From a checkpoint of a small self-supervised image encoder: patch size 4, widths [192].
Rows from block 3, named by matrix and row number. Each number is 128 + 24 x the weight over its row's rms, rounded and kept within 0 to 255. All counts start at 0. Numbers have three digits each. After the name is the row's rms in percent of the matrix's.
# pw: pointwise conv (model.blocks.3.pw.weight, 192x192x1x1), inputs 64-127
pw.0 100:104115147105109118132123140109128129172137079094124130152116146138128087119152111151117148142111127209133122134099144142135150120142126181112122090126145151122144145119131111037099110133137114
pw.1 083:091153111099127162140163125078157128141164107072124128125157112169120136143146170165137115143140139166140096196125161169147147088125121160146119134135122119120134100135129130178126111145142109
pw.2 081:135157133115138173138123114131147095105122142124129137150118111141099123096109131184140116112107105102111091117131134193117124135132105131126102144106172150123125171150152056139123119146147139
pw.3 081:097126122136123109140145132122109090161150114112140000154144151136118126130132158141119122117129121172146125133127137135156127138108141116126134083137129100120131132109018128106113158116143099
pw.4 116:148091112118150147130102152161130083143124140160126134177126119153122102140127098140125175142127127117130133105122142102138166123123134159136107058161119131233136124133137138108134159127119116
pw.5 085:122117120128109126137132136131143103177116109082127096186141100117109159124130128129148221158128142171147131163109113138156084127167142118133129118125168121231111138152136122114160132153135140
pw.6 082:129117118134073115145164119119118119059100126119111131127070106031122136116097119141174134117089083130191148146122123158136121112086139139080145171097143123118131114129127128116143167126136084
pw.7 078:108127150078106150129111122107141100170155124114118121116136084121157154145121122138133138141120139094146155143107122104160121159090083175082119109113131116131102131099129117092106126124136104
pw.8 098:134156157154131139154140138112169117159092153104121139146113191164127154091166099105136136185155135119117172124135143126138120128170128111139133104138138091110091121094150125111103133134123077
pw.9 091:131122117129138139142138093116132151144107136118110255165125125133123096128109126119136129120127128150142120187119115107111111119119142168166134124124101127142139135126139106132125117134136132
pw.10 087:159172161107109144131131145112116133111090109107137133137140136041118125155108122102159133112131159139129092132113152143141138154099113148126145115158142133136159112122118117132136169116055138
pw.11 128:122124158139122135140143128107105122119142140133120135116123104120146124109099116147115145158121116130132059111162144100117112130113090184123255129131113161124145098121132155082133115141142097
pw.12 098:124168105102139158102122118126150128143132127135149130129119111169098140114135106140124110135128166093137252116137151123123104156107159106167113132126124124117134104117147095129127142177127093
pw.13 101:094117136109139131119153127100165115123128147124145148129137156094102102123131100119161147088151105151166128168113108170133112110106153088088153161127165113126160125114111077139097119155138121
pw.14 095:109182146130139139128162141117194135138159115145116126125125140153120103090164118107122127091150129170113117165120120114117129122106103093102113089142103087125186164123138089143149119131097113
pw.15 110:119089150127094172095119156182189117133131161154114115114106114138128144118132116119122118112093107172116153093087137170132118125136148153171133124157085128133127140148126114113097117145139132
pw.16 100:102140162154116140130124134136129142137152126118125127140143127113195084100101127147128146153115122119139146165015130142135128092133132191128096145110116104127087133144128125110129137129122143
pw.17 080:139113154115108115146118090112165145148124202127105134142130222150119109104125113128112132098145112147123151112137139124136144102109098176145147112112180116134155191151077097172133152140100163
pw.18 095:130121107140124160127143129114147138173147112136130133144131174159140104118141124124106125135098105154133149109088116114137135134122142135117141136132121150123127136107119115120101121120115124
pw.19 086:106137117117076130117167127093116124148141182110159153126163138162098176139112131111130131175120124156132101161104146077160125101128145124123094121131160105125061157104134133115144134097087138
pw.20 085:104103154145122096120156125166132122125152099134130108136129103155115115108082160146142127130099096160155088152102127112121130110090115182113103128111163126150120117169132056133124114094144127
pw.21 111:149102135161183149110083121088108122134122146126143137122101127141131132159143095167119127170110109129079185137127114125145137138120175138174116126140099164138143127118123168148086143210106074
pw.22 110:111097143110124092255116095147113147142120137136136141094127137104124133137133113142136129122123116133138135118118125124108129136155122132129139123123151121120122124117121123127137125154150133
pw.23 084:224130138120096158127132105097129117135160122156118151144124079122139127128140125144113255123131143179116141114121134130128111137100146148127144097134132114060111129126110143101126130113125109
pw.24 108:122119140122141143137140142099103130145121129129112116142122143128107158177124112098140120116085097105138127137024088109130136121091143079130069113153177141135155146143128143103141162131130073
pw.25 115:138116127122149159128136158134128147147124152138113124152118121131127122113193133188107126128111089152140125125152153131107137120114155126135133125120126127132119122120114120135134139093131193
pw.26 123:084107135140130114107137103151116128101138145144128129129143138131129124140130147112132131124127109137143102134151137155133103105068018150117149098114122115124102134161132136111216143118110133
pw.27 102:148117121126126182113181122101125166085128131121116173061115138131143148108134132133131096111124116131110123113114150160083094125107109100107130184113150130226160142109111105139145124156134143
pw.28 076:138156127069115142137171140167134094140179133133133125129134182141125147119107130142108103131128148177118199086156113123167137097164133146084141141127094123126142142085144112130136160119104131
pw.29 070:122162117118081182127139161101127150112146141108132133118113147133147182071102145111137130142101108129133094180095148093145131147119093139135099110079121140139133083107100102183176134164116115
pw.30 106:151122133120172225130142134179132098014135139146099076053128145137129171118142094123123105118123141101117130108139135111128107139149147145125116101076137117142143124111094114138105119136106137
pw.31 066:139115098142098160151131134105145114121173128131125114145050113114108116117099125132192138128092101136170125134131092155155141102106132146121154134113123130147125118117152116131123161119168100
pw.32 098:155045120138113122142101119086116133131117174138130134147110130166144116098130127102117130130125133122120146163115116109138107112138148157112118119086147115107147089130122116080133137129126116
pw.33 101:082140091128125136139108070131076119157136116099133125159114211135152142109122135107149124129103085102106102156112113119156128112127126042118139145093170102122113159149149150108083134118150085
pw.34 096:111148141137136116106104096112149125126137091139126131135136113169108107110120132111094129120130145155109130064104161056125095115154118135122151120173168116129185124112130107135107128111130119
pw.35 088:124139147150129192132140132124130155128158202148128121117136096129120186110093101135138135143120078156185131128103126227144138142148140124182108179111105131117121144080123125139139163123126136
pw.36 143:122122136091109124128134111129120130146112129138105125128124212127128172138128116125116132120124138128137134113128140100118105081146122146106129113110125118123144255121112118160132175129119109
pw.37 125:128103141139126136135146148145078136122142163112151127112126126128138121142066124104128130127103118141095166126129127106137123138135121164132120131115105124135130128137125148157083100148118197
pw.38 121:142140090144197131139114153127146133144140162119112128139120113132120132143090150138142129133139119146138154128151122115129126096102112145144136137151081129128147137134120155147091112111123078
pw.39 111:118121131101134145210122090116113142169182166146130131128118125106126123121120062133131113124128118138092126150123135124135126131097130170129134129118131146116127122106104129171104139124123122
pw.40 092:093126159057153113100130162137129162141139132141130127131169125142106092116143141152150131142132120143132105136119123116147125106130148148092110095136126166149116132139104121134169153108110085
pw.41 090:120105126133141154139142119140139143125118152148128122124130164101160140058140125122108120143129151118141151149145165122119124113127140126156105114110122123140165146119096115119080146139102087
pw.42 085:099141121173129141137143131157145130113130181145162125106129125137144105068153112129151136153135129138112121156118135123129124175141125070100123110109107077149067135113123151136122125135082131
pw.43 080:122081138146102210126151123068166095167128126134117110075117128118118160111132086118131118128157157128094134094104140117140192106129119113128138144141124160122116072148091103135123127114120125
pw.44 101:224130125117130093144136112125135117138147125123127127128139120194152129134105116112118122114129112171135118137124149121132156139130136136133112128129129123125146117125132133123124114130116117
pw.45 127:132108137085119096124119136143162126122124166112123134126134156136132129124137144148126117139126136108140132107084123132132123074104152150093128143117133110124132117111137127136151147131117137
pw.46 084:112067135131105117124137104103106125160188130107092146147144109135130104113134114135141120103117105188108111119103155142096160112139155169099122137134134129116165177124116126097106118138110132
pw.47 081:114156122158134108169142154138116118129162124134146093130160121048107100117131131111120118127127143131112101146150118143132130126098134144207126129157160153182141110087123124098093181081116145
pw.48 091:059177115106133100105133096166103131116166127135107119113123151132133099129163129103082133153126149131131071095108134099140132109134157123149122160149106121118106146168125120147126153126123139
pw.49 067:085152148130134131117120155120132176020120143085103160076113127116151097124138166132132053114138148209101126155149160142068078135120121112132134145130121123120123122151092120128121135092141135
pw.50 093:134139129138120107148141100135119106196132165137160115123114127140128106094131113089147111123129170139100111094114146083146130111108135097129110107123123084116145121153117143156122142140130191
pw.51 093:108121114085144164108157137081179134191101130095118130130133132067121146119110127133131120146131191140153094098137107159143115113139137171097115144105147108119138140163131111130154126173114125
pw.52 131:111126139152123149133142130170120117104116187126111110117136228102135244067122135142128121143125149136117117124151144134118125091105146119088106151163142127130129116164130125120128116115110110
pw.53 116:077119125122153164235096194179136125081127131123125110136107143102118132156106133132124103135133118141124135156123143140131108135111137136119129168150114199138109130155185163153178139109117127
pw.54 106:114204153113091136125104109126134113135148144121128161137112090121134110161110144139135132147115141166101104087126128106131145133110145098162133125156114137131132040107136125127156104131107113
pw.55 122:112158124111085135120141118182122128131122132131118126124111127140070091115114130138125131149103101198131167119177151162119127131159171136114106127123115114127115141140134132154076118125143135
pw.56 061:123129195132137122137121140138124094123108181152113085111129173134140129133131112135123128138128136090139115117111120167185139120159148130149116086127100146109101163130175151134141145107158108
pw.57 105:131133132131170121147133126155173148116135219145119125126138162121128068113145113121145118129157153131083117160188135139135126133110136138089115118117166170123138166135123110163114141124142122
pw.58 134:110153145144103111128135109107148143119140150126120122139124135146122137119148140110104131144111111133141080114130132117137129129151127134126109127131133119128126137116140185124117138186127117
pw.59 091:159149147133161143088140146073078119158181124093115145151151120163154152134148137103125085094125116075116100135098145081118118127081139148156153092132139114123147133126126141135169113110112124
pw.60 116:147054104127138142127099127111083141139116134118131136127130139131168136126095122032132120078125138141109180135098159154144135133115144135107103152116148149126134141146136140104145137155145106
pw.61 069:148095150128138131118091112123129127156139172059080084189130105140105132104119139128126133146143086141114142154118086132110114144111147121133142170148085168149152115127108156115087143157117093
pw.62 111:092149118194148081166200134140150155113147098082121115125103153113144094144149121121119103163122144119119148120136156125112088110136119139135161176113120131162131157104121129094142148131171133
pw.63 096:115096116129131090112127123114176132153084172121084114118133108128117194121118142117125112133131083144148153091106124122180127178082168140170136170145117081111146146146139139114142113139100143
pw.64 098:126136150111087134127112134128132132115140145137120124122156134102155135109024127121127124136164163144135096136146108153130110130113131161150073117119119174143156114140118133126115122062126136
pw.65 079:119141127100116079131137103159138108062127147133143139131117139022128128125132110115119132105124127126144129158126149133177130142103123131132123126125129163122135111109100125157147146118115149
pw.66 146:124164096138094126143071115156130132139125124131133136112127141135135119136087142148140140130136103135105129133159252129121145115116122132146101118122134166139125119122135091120115103173141204
pw.67 122:104133097118197139134124087115169143118154090143117141134144128144147125126092132147098129154139136165111202175093137176139109146116130140133108111122168106134061149139129112132075141112113110
pw.68 106:122125096117108156125138132137134147109165132135139100104119089122139143122079116112110110116144155093143134139142110121134114153132177099180162154148117116121069128153134132149071147123110168
pw.69 140:130172151054136134122137182140104144146135148147100129145122136126108129108137119135124123111132096117111170145151140156141119126106134144172119131147167125129133136134112132166136137129158103
pw.70 082:136124099124092149116136089148159123144136151123116151109124130104103088161147131126102124094140180107134116146144150118149154180155149119142116120136126141114129136110127131143102134127121151
pw.71 099:139087158122132142122132157122112135107162156127148106122117177130139143130124133133148121136103112143116126096132110133118139058144147225093123125147130119116148074120113103098143136120127117
pw.72 086:097195121085081116132114138102161107139134126101128116112135134131119132118146169100111126109128165139126101141117151080119112134139104105138119152113137087133224107089118115149116136107080161
pw.73 164:131076134128109130125128115125126135126132145138133120139124128133132126130133137088108128136133118126117112129117144092130119136140132129117109132127134167125127127123137170123131117133133122
pw.74 076:143141117156105168123133132155118130130135138129128081103133114131137086084122133104111119121107175145098077106133169129132134105064153100079119112125131121125119168093130139109115118133139118
pw.75 065:128097114137110115117084130100142142224110146101119142150110141118139060105112110134131117158119120058135127131134123157122120093126151127111088101126059129135074120133111136133104144090121125
pw.76 090:116128120117112137131145158093149135179133129113139130138123090155143075149186198131130149113128181156137128110124172117162157147111146117132123139142133116151127116107124105167089102141124113
pw.77 085:144108125107116158147122113102120124101103130131115120123048127063132115124116135130110120160103091121148171164150114135130140112086173147109082104124118120138129098126134147149121164179137144
pw.78 168:129205132126139125124109139117168121126116146126121125122134127130152136127117117148136133136118154108129149156125139099126132121151111181128111123080131094133158131143138246121114131131126152
pw.79 079:128134160132082157144144112134115126127133153115113133138129153130158148136157130168127124133112126121143102098154121136119133121158080160154115100139117134136128162086138115127146148094159117
pw.80 084:151150137151117182114122132140141139075149135127130128128154120084137077118136124108135124149166072134164152164099085159138130130136123097128132131135160118138146129142154078160112131121096108
pw.81 082:141076083139165185113143106097149141164164153163130111124125155131127115136095113119154148097119072108138130162089144140166125114103114090137122080111086111136123154117114136123169107133105140
pw.82 096:112106132130108163125085093119151142084120122144148156129129134136116091118156122135111120125141154158130120135144145059115160156120158082114095114151113157151101100124138165111118133121100132
pw.83 091:121120136111124122129146102108083149150130113146074120151122119155143133134116154123129134116132137130134142091129148088113130126124134131111119124129119122142120172112123165109151164112143108
pw.84 087:148133118167084146134102131151141075096136125134128137136135147136138125163080162111144132139133099134155139149127103128133132109101137170061133118099121155124079126134124121140105139150136128
pw.85 114:108128142184096114123163176125113100131140190126105128147130131151135103109144130125133123107144144135129131083134132159141122157099099128132148137161137148125191149116140128131139137100125131
pw.86 084:132121141101127153119123142152126118106134096126142125082143054112156171087129155118124137173119139057114136129116116113145115094113122137142132149133123121139091125127148114148111162138134122
pw.87 084:110106099167126134110179119152132128165124105147135105107117181129119087087091174118126128131124119103115161123075145119153120054131114089102116169168065155128148137119094152113147171096109126
pw.88 101:088097161099106137133165137148165134150125141135119130130120171152080143137089123124121130124164144139138134156099104130137133129120124163137130144129086143125176119149149118107142129135112111
pw.89 080:102136118146105099113151096151137111143144124091148116143127123132110128135179128128127144115158123160170139119117100132154015131139120140146124128158118106126148115107155123131125132123100093
pw.90 092:164168143147144093144154130086159128175090111129115169126146145227150129134156127099133124179132150156117129094134147137117127119174120104155146149124117128105113121123133122123163125117122178
pw.91 146:123094140146184128128112104155106137123126120125152116121118121130057127122113118121134131154138152139136111113167117130135124123107026100157123124218133188124100123114128128180158138123134105
pw.92 083:131113113126110187137126162130150133127133125129134108099132124116127145122183114106115115121143143190156141111155126128136141131127101149159129122138138079142130129082103138144147072133105093
pw.93 084:131112120077112088128097136100097144162165131127129130099127086089107132143170161119118146168124147152155161074130100133179137127113096127203128095164150069150126159130136133112096130122117141
pw.94 087:059155114128117102137166106116146138120141114097058098137122069124115111132130125115136160103126137210098139131152125131133127097070098104131128147124163114193158145134148123155129144149131132
pw.95 091:101110107067141133090144096059121113168105136108119162150120129123142114111133120119103136132107150172140113136146137139179146154107139140170107117096157160119164144087172102131102123169127152
pw.96 105:126111134118146129132151153108077139126127118129109126137133171146113126145140123131138132095134151131152186079098123175134122130057144097116112122126120218137139123095119098140131140069139138
pw.97 097:083125144129142101114144109128116121078154142125099097113135106205117109126089120112127143156139113078155140155137138148146128129154147104182114115125145089147093119137135140163105144106105088
pw.98 115:133207123132086129143199133162109141138128100140142145118123117154121088160120125127129099108129142120125099145169138117149132115112130196144112127126135147128087126154122147165067099135142165
pw.99 103:097146175150102125128129158143104128132117132110109114142096150141121126125107142031132122130120094104117137112133116116123134145120132110119105161113138153130136144149134133152115156141185147
pw.100 078:127125112137122125152098133088151115133133112164149099127133090149121105130130123136145167134123093152108104116134108102178148108109111170132109165114142106146132126104138134070098130131162175
pw.101 082:105132111175156127125151089166137114096134130139146140109124130078108130103167119144137148154152116154144184159102159087122112150123165097119149095119121122152135049119112134101091151146167119
pw.102 093:098212127182097150142116117148166102147102115081137143128139106140112138118117130125111136149111132155185129173114129143111120098150129182171139136138099086135131170108130142158116121129114106
pw.103 072:133133134146132125120133114144146132143105117127159130111128133124173125136000126167120131137106109074108107119149125112125132126142124134158133142124142111131089118114113132120138126068166149
pw.104 077:146157181119121085121133115116113114112125164124134119121137117120175174129129102184123132157114084114133155127175133146106131151184174135160153133119105148127083128134117097126116126085168114
pw.105 100:126133114136158144131181124108163136117104163139109133125089160104126136109159139108117133146139164123133136138136142084148112129060122131126122141115117107133094121125127163180140164135054163
pw.106 087:110076094151153169116098118141149135094129120117118134122065083103119129062115095154114126159116106135139131157129141130137127104119139121110078143134129137140153170147147120138106119140167112
pw.107 093:103097143148102107129118116119108136139172098085110152167121104152095105151107142154115126154117113156159086150154149134129130148174110121130103150136120142098137153110139156107147144118109122
pw.108 123:106137115140094134134095074182152119134175107109125136113133088089110132130096127105090137096118089132120099138177139114128150157146135172149015126136112122138144095118116142086124107107135146
pw.109 100:132142127170143156156096137099125082126118146088120121145136099117132088134098150113123153125152173154138157097164134126143137101103134154102110110152074162120135130140158156142146078124094122
pw.110 102:116145089088128132157113137094101137208163121117134116132157053138104092139144091154134107137127120141111132112163119100150107151193131155128136169116153143098155162174139134129143125142139149
pw.111 072:105120177135139168147119151119101133106112123148138093117135145090126155155143101123136145121113163164115109120159134112155129122128179167143115103126145134119130100126124115107103113131124090
pw.112 102:131127130132137173118120103146127115134133128138115114111128129111115158090191137103124129121089084160148106113127127130128137109165168142107126100131162070138089147121126062134128121174154113
pw.113 078:146126111152188120126112152099126101133141126099093121113116134118106098114134092125140132111132154184119102092117158115216102129149131192130145141167132143120126130103162154172111123131135093
pw.114 071:135133158123085081123124114131139126111118101119127113125114127139134157112144137139130134149104081087113142111126134134119134106113130139092124147041063135132101089126122120116146130151094110
pw.115 135:172132160133133081071193137124111088083121094119108094130117116093163125087139122154126131138120128124166163144133119102136123147204101125115124136071176123125152118119131107081132122170140089
pw.116 068:099126146160128137128132106169130134149136088117177131130121000127125100109118125120132148116124120137146123158116147155156167157108125115126117107140114129138119146103212122116102147128116106
pw.117 110:100161115160065139121134084146190127131143120108129116121116148138155110148114123122104125108115180161137121186133142138149128122137133101175129149140179117128120208102111110155140129124118143
pw.118 069:127109140148138124086119122120095092078109131111128112106113110085127121132131144137122106125136141161064118128132153115164063130067113108119136117159144095132139127117191157113133107137106113
pw.119 085:095145097095132122115151077181129132077170117136155134072133196114162134118083135127137135156118121146128182128137108134186105139113130138106128152142093142112112139137138148093146171135138178
pw.120 118:144127135151102116130000147138121114183129154130148140123118126124130157117119117118131127118132134151133106080137152157134134116147089142128113180138140084135184130113139133114169132145118085
pw.121 070:116141137081110098108148134119097164098137113096079138114114150139114124170146147154106082131130116098078146128125172058096093101115146125108141130111140140118145140104151199149151142125142144
pw.122 098:079124104174103204111147100107105137132088177119126116109130167115115103146120135169145137072156093167135100131143139124160118174167163095159151178176161104121186118118146108085086137108129129
pw.123 075:097122115159112099143110135132128116165125134207153174037133110155125106114158139114134177128136120121171134146126098119112212136094136139157133103158129110167117107114088129182119132143137123
pw.124 085:119115136121124099149141117137105106192158112136110083161157096138129082142124124088101153101125124167118108115113146158137108115094104149152086089151109086138135092114145097054147112125125133
pw.125 103:111164127101113137122125104122112115162140117152128127121104145132148138153142144124100135153114105095110169204168107092120114092134205138124126139101115122149084103104128129152135128145091168
pw.126 086:111127131131098149143110124164101121217137128129126096189132138167108150091138149125130150142124116114173145136107120110145132129122160112142140117113154104156143141124141101112101124137139110
pw.127 085:106131142122155170166161086097143133134115113148142144123135113166102130116132169150135122147128170132156110101096091155195157127133142137140161127112153118166137141111111135105109106132144143
pw.128 124:113144105121090141127104155127116147106148098124117121096108115138162183116071110115079129116123117089130142172102116154155125135124138115163121131117157111131123116143135137118141124179123202
pw.129 070:158147123079122177149111114116133123190156143157160085095135128164119138123107139123119143146121125143184157136128105139170107145122131142133114101131130114152099107115098125097124146129130108
pw.130 101:108182111116141164102141107132121119147159073105136153120112143114141121163154148156131135148145138171110167144106092102128127165096134134101150117149104106138105134124159137178142111115160139
pw.131 106:168156091139062139161148168094122114121122114119134109104121114130130117113104101114142130116117126167129133105116079095126154129100121176111163068102155131144137127193181108150131136124113127
pw.132 101:123146221180158144111140141137165106119118194131138137150142132133135136133121115109132132206121145080127124139137141097146127135099107180112133112136144096134084147134128155117154120108162113
pw.133 095:104156156120138119119166103099092110109138139162141121107139155144118147139150125143118132151131125153150124149159132196129137072114111144093098139135138129120096151127123099155139135119118096
pw.134 101:118158129123129108124146128163168124145126096133134114136135124144131097097131164154114126155111108115147142170153152119142119072088130120127135145125116138135081149111140126124192137140107113
pw.135 089:023135130145108147147165113132141105191118110107157111057136088111116151119154122149121084120137116156164127147123117140148130098111118119118146189143141100171144110137122117097132142129136116
pw.136 077:090118178133145180132130153119118144122163080120104151126133146132135113109136154160118126170110137106149139190097130143122138143117144187132119155137046144114080133120106130142187150117133102
pw.137 094:124119166123130118139104125147146114108092099138124134134141134123192124137069123123156128131122138109116029143133120128129135118141000132130140131111138132132103127127112143143169116080186124
pw.138 087:140134122138116171134112111095135109161149136128127097138149170140102180161149133106134110123136094140120165122094116092131130148143109099141144113120114100132143117155129122139122138137120160
pw.139 080:097092093108109110090122130115157161097125135112117148131120135159121150143109151152144086096125138141116143114144127150134106128147102121115166179120164142136152115132136094085143135147116093
pw.140 101:089175097110120109155154132109142126151138143143120119141147054159151099112165101132148120090156131119119172092110085052132119132090159085114133099111105127134127094108108129129086106125063146
pw.141 081:125117114134137063125123125078111094177139168120166170143130173119141118102141118105126109129123127149136115133116167134146064121062132131110122121141113132112136108134186133181135138136114136
pw.142 084:162123118109146134120162120108127128180126125180176110087142139098111117138099122116129185124121124169201101119115114140135128106100135130122096116113143106222151162127133103118103152150123115
pw.143 130:096124113087117148131115117138147158072133151097092147085107123130128135139125145116112067132124129142108108128130159215117107122146122122121107160142186123173127142136133105140146121144137140
pw.144 112:123121177102132111121111150103092132126104140140099144148106148113143124155110139145131139146128131088131142127138106099135129133101124105081118130120094103123109211108123115134110151134169129
pw.145 118:129186149139056142129124136145118113099137150110147107097124191126134027197167129153156119129111134135139151147159142109145140134113153148131113105138106126125124176150121128105098146138121132
pw.146 089:218115135132112106153117142084139137169139123141154112151120107171112142125124136145108121125121108143138125091134147118130118130125082132151136129104126127138121127133120118086089139126168116
pw.147 096:130144114162136134137121158094146132137159095137137139106126133131110151128069132228134141127104167118136156119165147122148123124098141161132120119101133097122138122128115116118132130124102142
pw.148 118:137139096111090114129050138105124133120144129140149123126138132134164136113112131105129132086142169185121130167101135129115118131143124125164135130139130104138159140139117137068190125106116108
pw.149 078:076149119097144138124154112104097154146155131115113152122117164123126133131143129074118116136127112118119141134105147075104129104090159091125117132123110137115110080091125184118123146123145115
pw.150 126:134128103155140170136131112135146135131158208131153133130131092152108146131126147139144113130133144143098149109141135098130111157151160093163124110159073130127104143110127163138068132070122132
pw.151 104:102142125167130197092124148135134150101169121130128128134128112126116109144105119118123124102144134124126136062129138118141122100139173178116157129101141149127149107106126100080111101114120158
pw.152 087:133111144140146098116116132114168130093119116111115108092123098156202125111146143077126119144097128106106120143008098105133128113109162194155133144126137161134144145132150119118138128092190130
pw.153 111:146157145099107151117182103142114127129106138112123105100115114126111142104153118119143149108114123107147121108122119135118115120116095130105122114000166187137140095092118112115159145149127152
pw.154 083:090133128136148133131073137185126143063127152115161134091113110108088131151098137140121119105085092130108104133165133120125146167081152151180095126142115135155154169142128125129097143108128161
pw.155 085:206107134110137112109127130106111093128139132151113152094147133193110131123151127121137137127141145181163139135118127130145247136160152146126135125152131129157115126114124139079144136133109098
pw.156 133:115142143150132146124129142128136116116153145140123130126114129113134112107122148142109138122115129183114121105116131123127127157155141133162120145152133101127154128129124106110120137152115075
pw.157 140:123126136117102141131121125115146135113134134132132104122120139141134106173126148127144108150127138124127127057123135120119127113117132139132127145144124113130112163115123118123107141132109068
pw.158 098:149097151151158119134121142140121131126126132117135141112149150123143137127168106147149140143142140209149140149126118097130116123132123120153146119159084121139123136156142169154151144120121130
pw.159 079:121153132119132090127154130141119092158138167138114116111140127099128121167170130152107121167137138189121171161127138142134152119067155143156140115164101148182087081105109127166138158136165084
pw.160 086:111143109155146125129150144082097134163123179125116121155125176163109124217128120140128117097101154115164113099146134102124089180127132142113131102138150122121119148149116127168116124114149118
pw.161 102:121153119096117162148090175103133095150133077163156101188153122123121158088116126132115135127122127142176121138104124082144162150144126139128133099132149147162161099157169104195090117131137156
pw.162 109:133128129130138153132111161124137115146140157125199114140120108140127109132132117124143125138119091153112109174136136172132141148101142114124131118137186146123123039161164069126112098131154095
pw.163 109:095078086172129170150133107113122113184121095135124130165132145131130147110105122099135153109135159078103123134097140126142104129112125092090128135106101105137156143111140163061152099139083131
pw.164 104:140138096131160164127117135145110153148136102109143143137118123138145139110122120128133118124151158114137074105205144108152126106097103111095108131058135108134110161133161136128155152127127143
pw.165 094:105150113125137154155128136188133113127118111101139138110132141131123106137121128131130136077119052186116148147132098152169086122145143120176131157167098159143159129132128126143091125117123140
pw.166 143:111098139133164134117199112116107146134125118120143118132129122132133155104112139127116127148122124129138149135086141115135122129126167153122134159110162211113018132136123128144064145150112140
pw.167 095:118181129100104158128137117118125139157126130125154126120115157154118139122106120150127131107152156144088138121115143162116128190147109147162093135120129156134170132133132136122167149127110101
pw.168 098:235128109131134119148129145136153134195114137163153096149117136143114139131127126131128246137119132172150139120135111127156143109125125108142103112116157116195135130147141113112104119139115143
pw.169 130:102120137149114136135162166128117120139167119147134114123119134143113132111146108177135123084117115149140134149075156174157129122101098110147114136136130170126193099114130119131151108090157136
pw.170 083:121119139099120134114135132123115142126136103138118137137130137110209122170083122106119127132124113223135138146055127126113137142123169121157100170159095180120101164146128154124104115111135120
pw.171 082:124105150154104175129108125130113101150112122144128151101116116146108124118116127108128147158103114144158092141111110161128121154129116144167128130112144131148121091115113127121111100133153156
pw.172 096:112123085103145181138131102111164140126162079120122093152143117123103108115139132096115101114128126145089152133100163119109122159113178175180117184112123076151133139122162119116165136135118145
pw.173 076:138093121109105131130088138145163139131160124148110142133158128117116135129109101163113145109151119166126089114136129115151128157127108107085095097146120099130134115128126115137135115097128158
pw.174 092:094084110107094177138109097150102136175151136158131131139120163131111157103106152115146137107131171151137138141123151031140132112065084132150117111156092132141156137128127201140127093099112128
pw.175 111:117128159129130126129126139110144123109091111126108119131166151120147140137094132104125128132168162142134111144153154160115116120080130170127092113127123096135139163134131116078140133085123079
pw.176 087:118132123101133132133111141100132132170145101111102105189099146124116115121150132115130137114137169128095134107143131080150109122114135152127113117122116097125110121080124135155112171124117098
pw.177 115:128125161134124118139129124110115120154132162115130126141112147145128165120068112101114117129128092146145128127155121081121118157145153110133183154111165109117126122128105139143173110141113160
pw.178 102:129132111112124112126119120098160156168089144163133133120147131175138129112128141142147140134119148164135121075103142151118111139116148123183126143132121118136095132111129119126146167144130099
pw.179 081:121113106104118150131147137114151114125176124137126140093127151136162169129142069118119103141144144092122134085130144097201141095171099096141136146117150085115128173101143108101135148151094164
pw.180 100:146113106090146147116121151164105092124199111126133127111119051112118135137131141137148122133143124244137172116125122132102118116099095099136137141158126111119124078145130114069148110129131106
pw.181 090:142120160105087101144126133132132117147195133101118120130083124152159127099115165107154081135108120156134151120129155122123148143129155141116127123111127140101115150114145114125174136133108156
pw.182 091:170161112137091123126167116100088164135166123118154126135134064156111115075082140134143116126162188143169130128146146127143134094107113125124116152094106148119113071173117156135124108116138122
pw.183 091:108144121123109143129122138132092137126071088112133105092149073128102117142164115132147141112128119112125127144084115067147103131098091097111148156111130105135125097123128138095156115121122158
pw.184 146:141126108102214151140107134108136134075169115124131120120123128135152089149170140135156128139147177130126138117155126150126129140130131148141128128000109135130114130127126113118118123118134125
pw.185 093:174115132138113082143108132144134124168106129117144110123162097079066133124134121111119160152126123169124154109175090127151159112101096139138125129140135132154153116122117105171138102136127136
pw.186 134:104120124125140130134056076133143125144125078121142121114118140143135082125096138117144134172127142102125096107131119092127131124152132148130123098135157096134054087132129094130106117123125133
pw.187 110:116121139131119134105144157147088114096133141106107131127115139150037119130109135132147110117126104102108136150190098094123129156124127109124104219119101113117191145137127154128165140122149147
pw.188 107:148152126146162178137108124100113097134166129128142154123128144138126132132139136127150127136135148127137124174172141115121140120076077112084118124090127136131132124113141120126132134137131124
pw.189 166:130112081085150131127109093126177150113108118129117131118139133129136103117124171139144117104120137140125141155112125120124121108090147092137124178135093131107090137165126137166093150138102078
pw.190 075:132078135100149144121147121128173135128182088157183146132139072157100153151146119121111132091141144177119116082119138086142094132153120086185124119118169071145128138093128107120153132088125164
pw.191 075:145074133140129182173089144122123140128113113088147163134135161149130134088146155119129113141140102114110120137115131110143162111123161112124119152125155107117113133168125116205129115145121105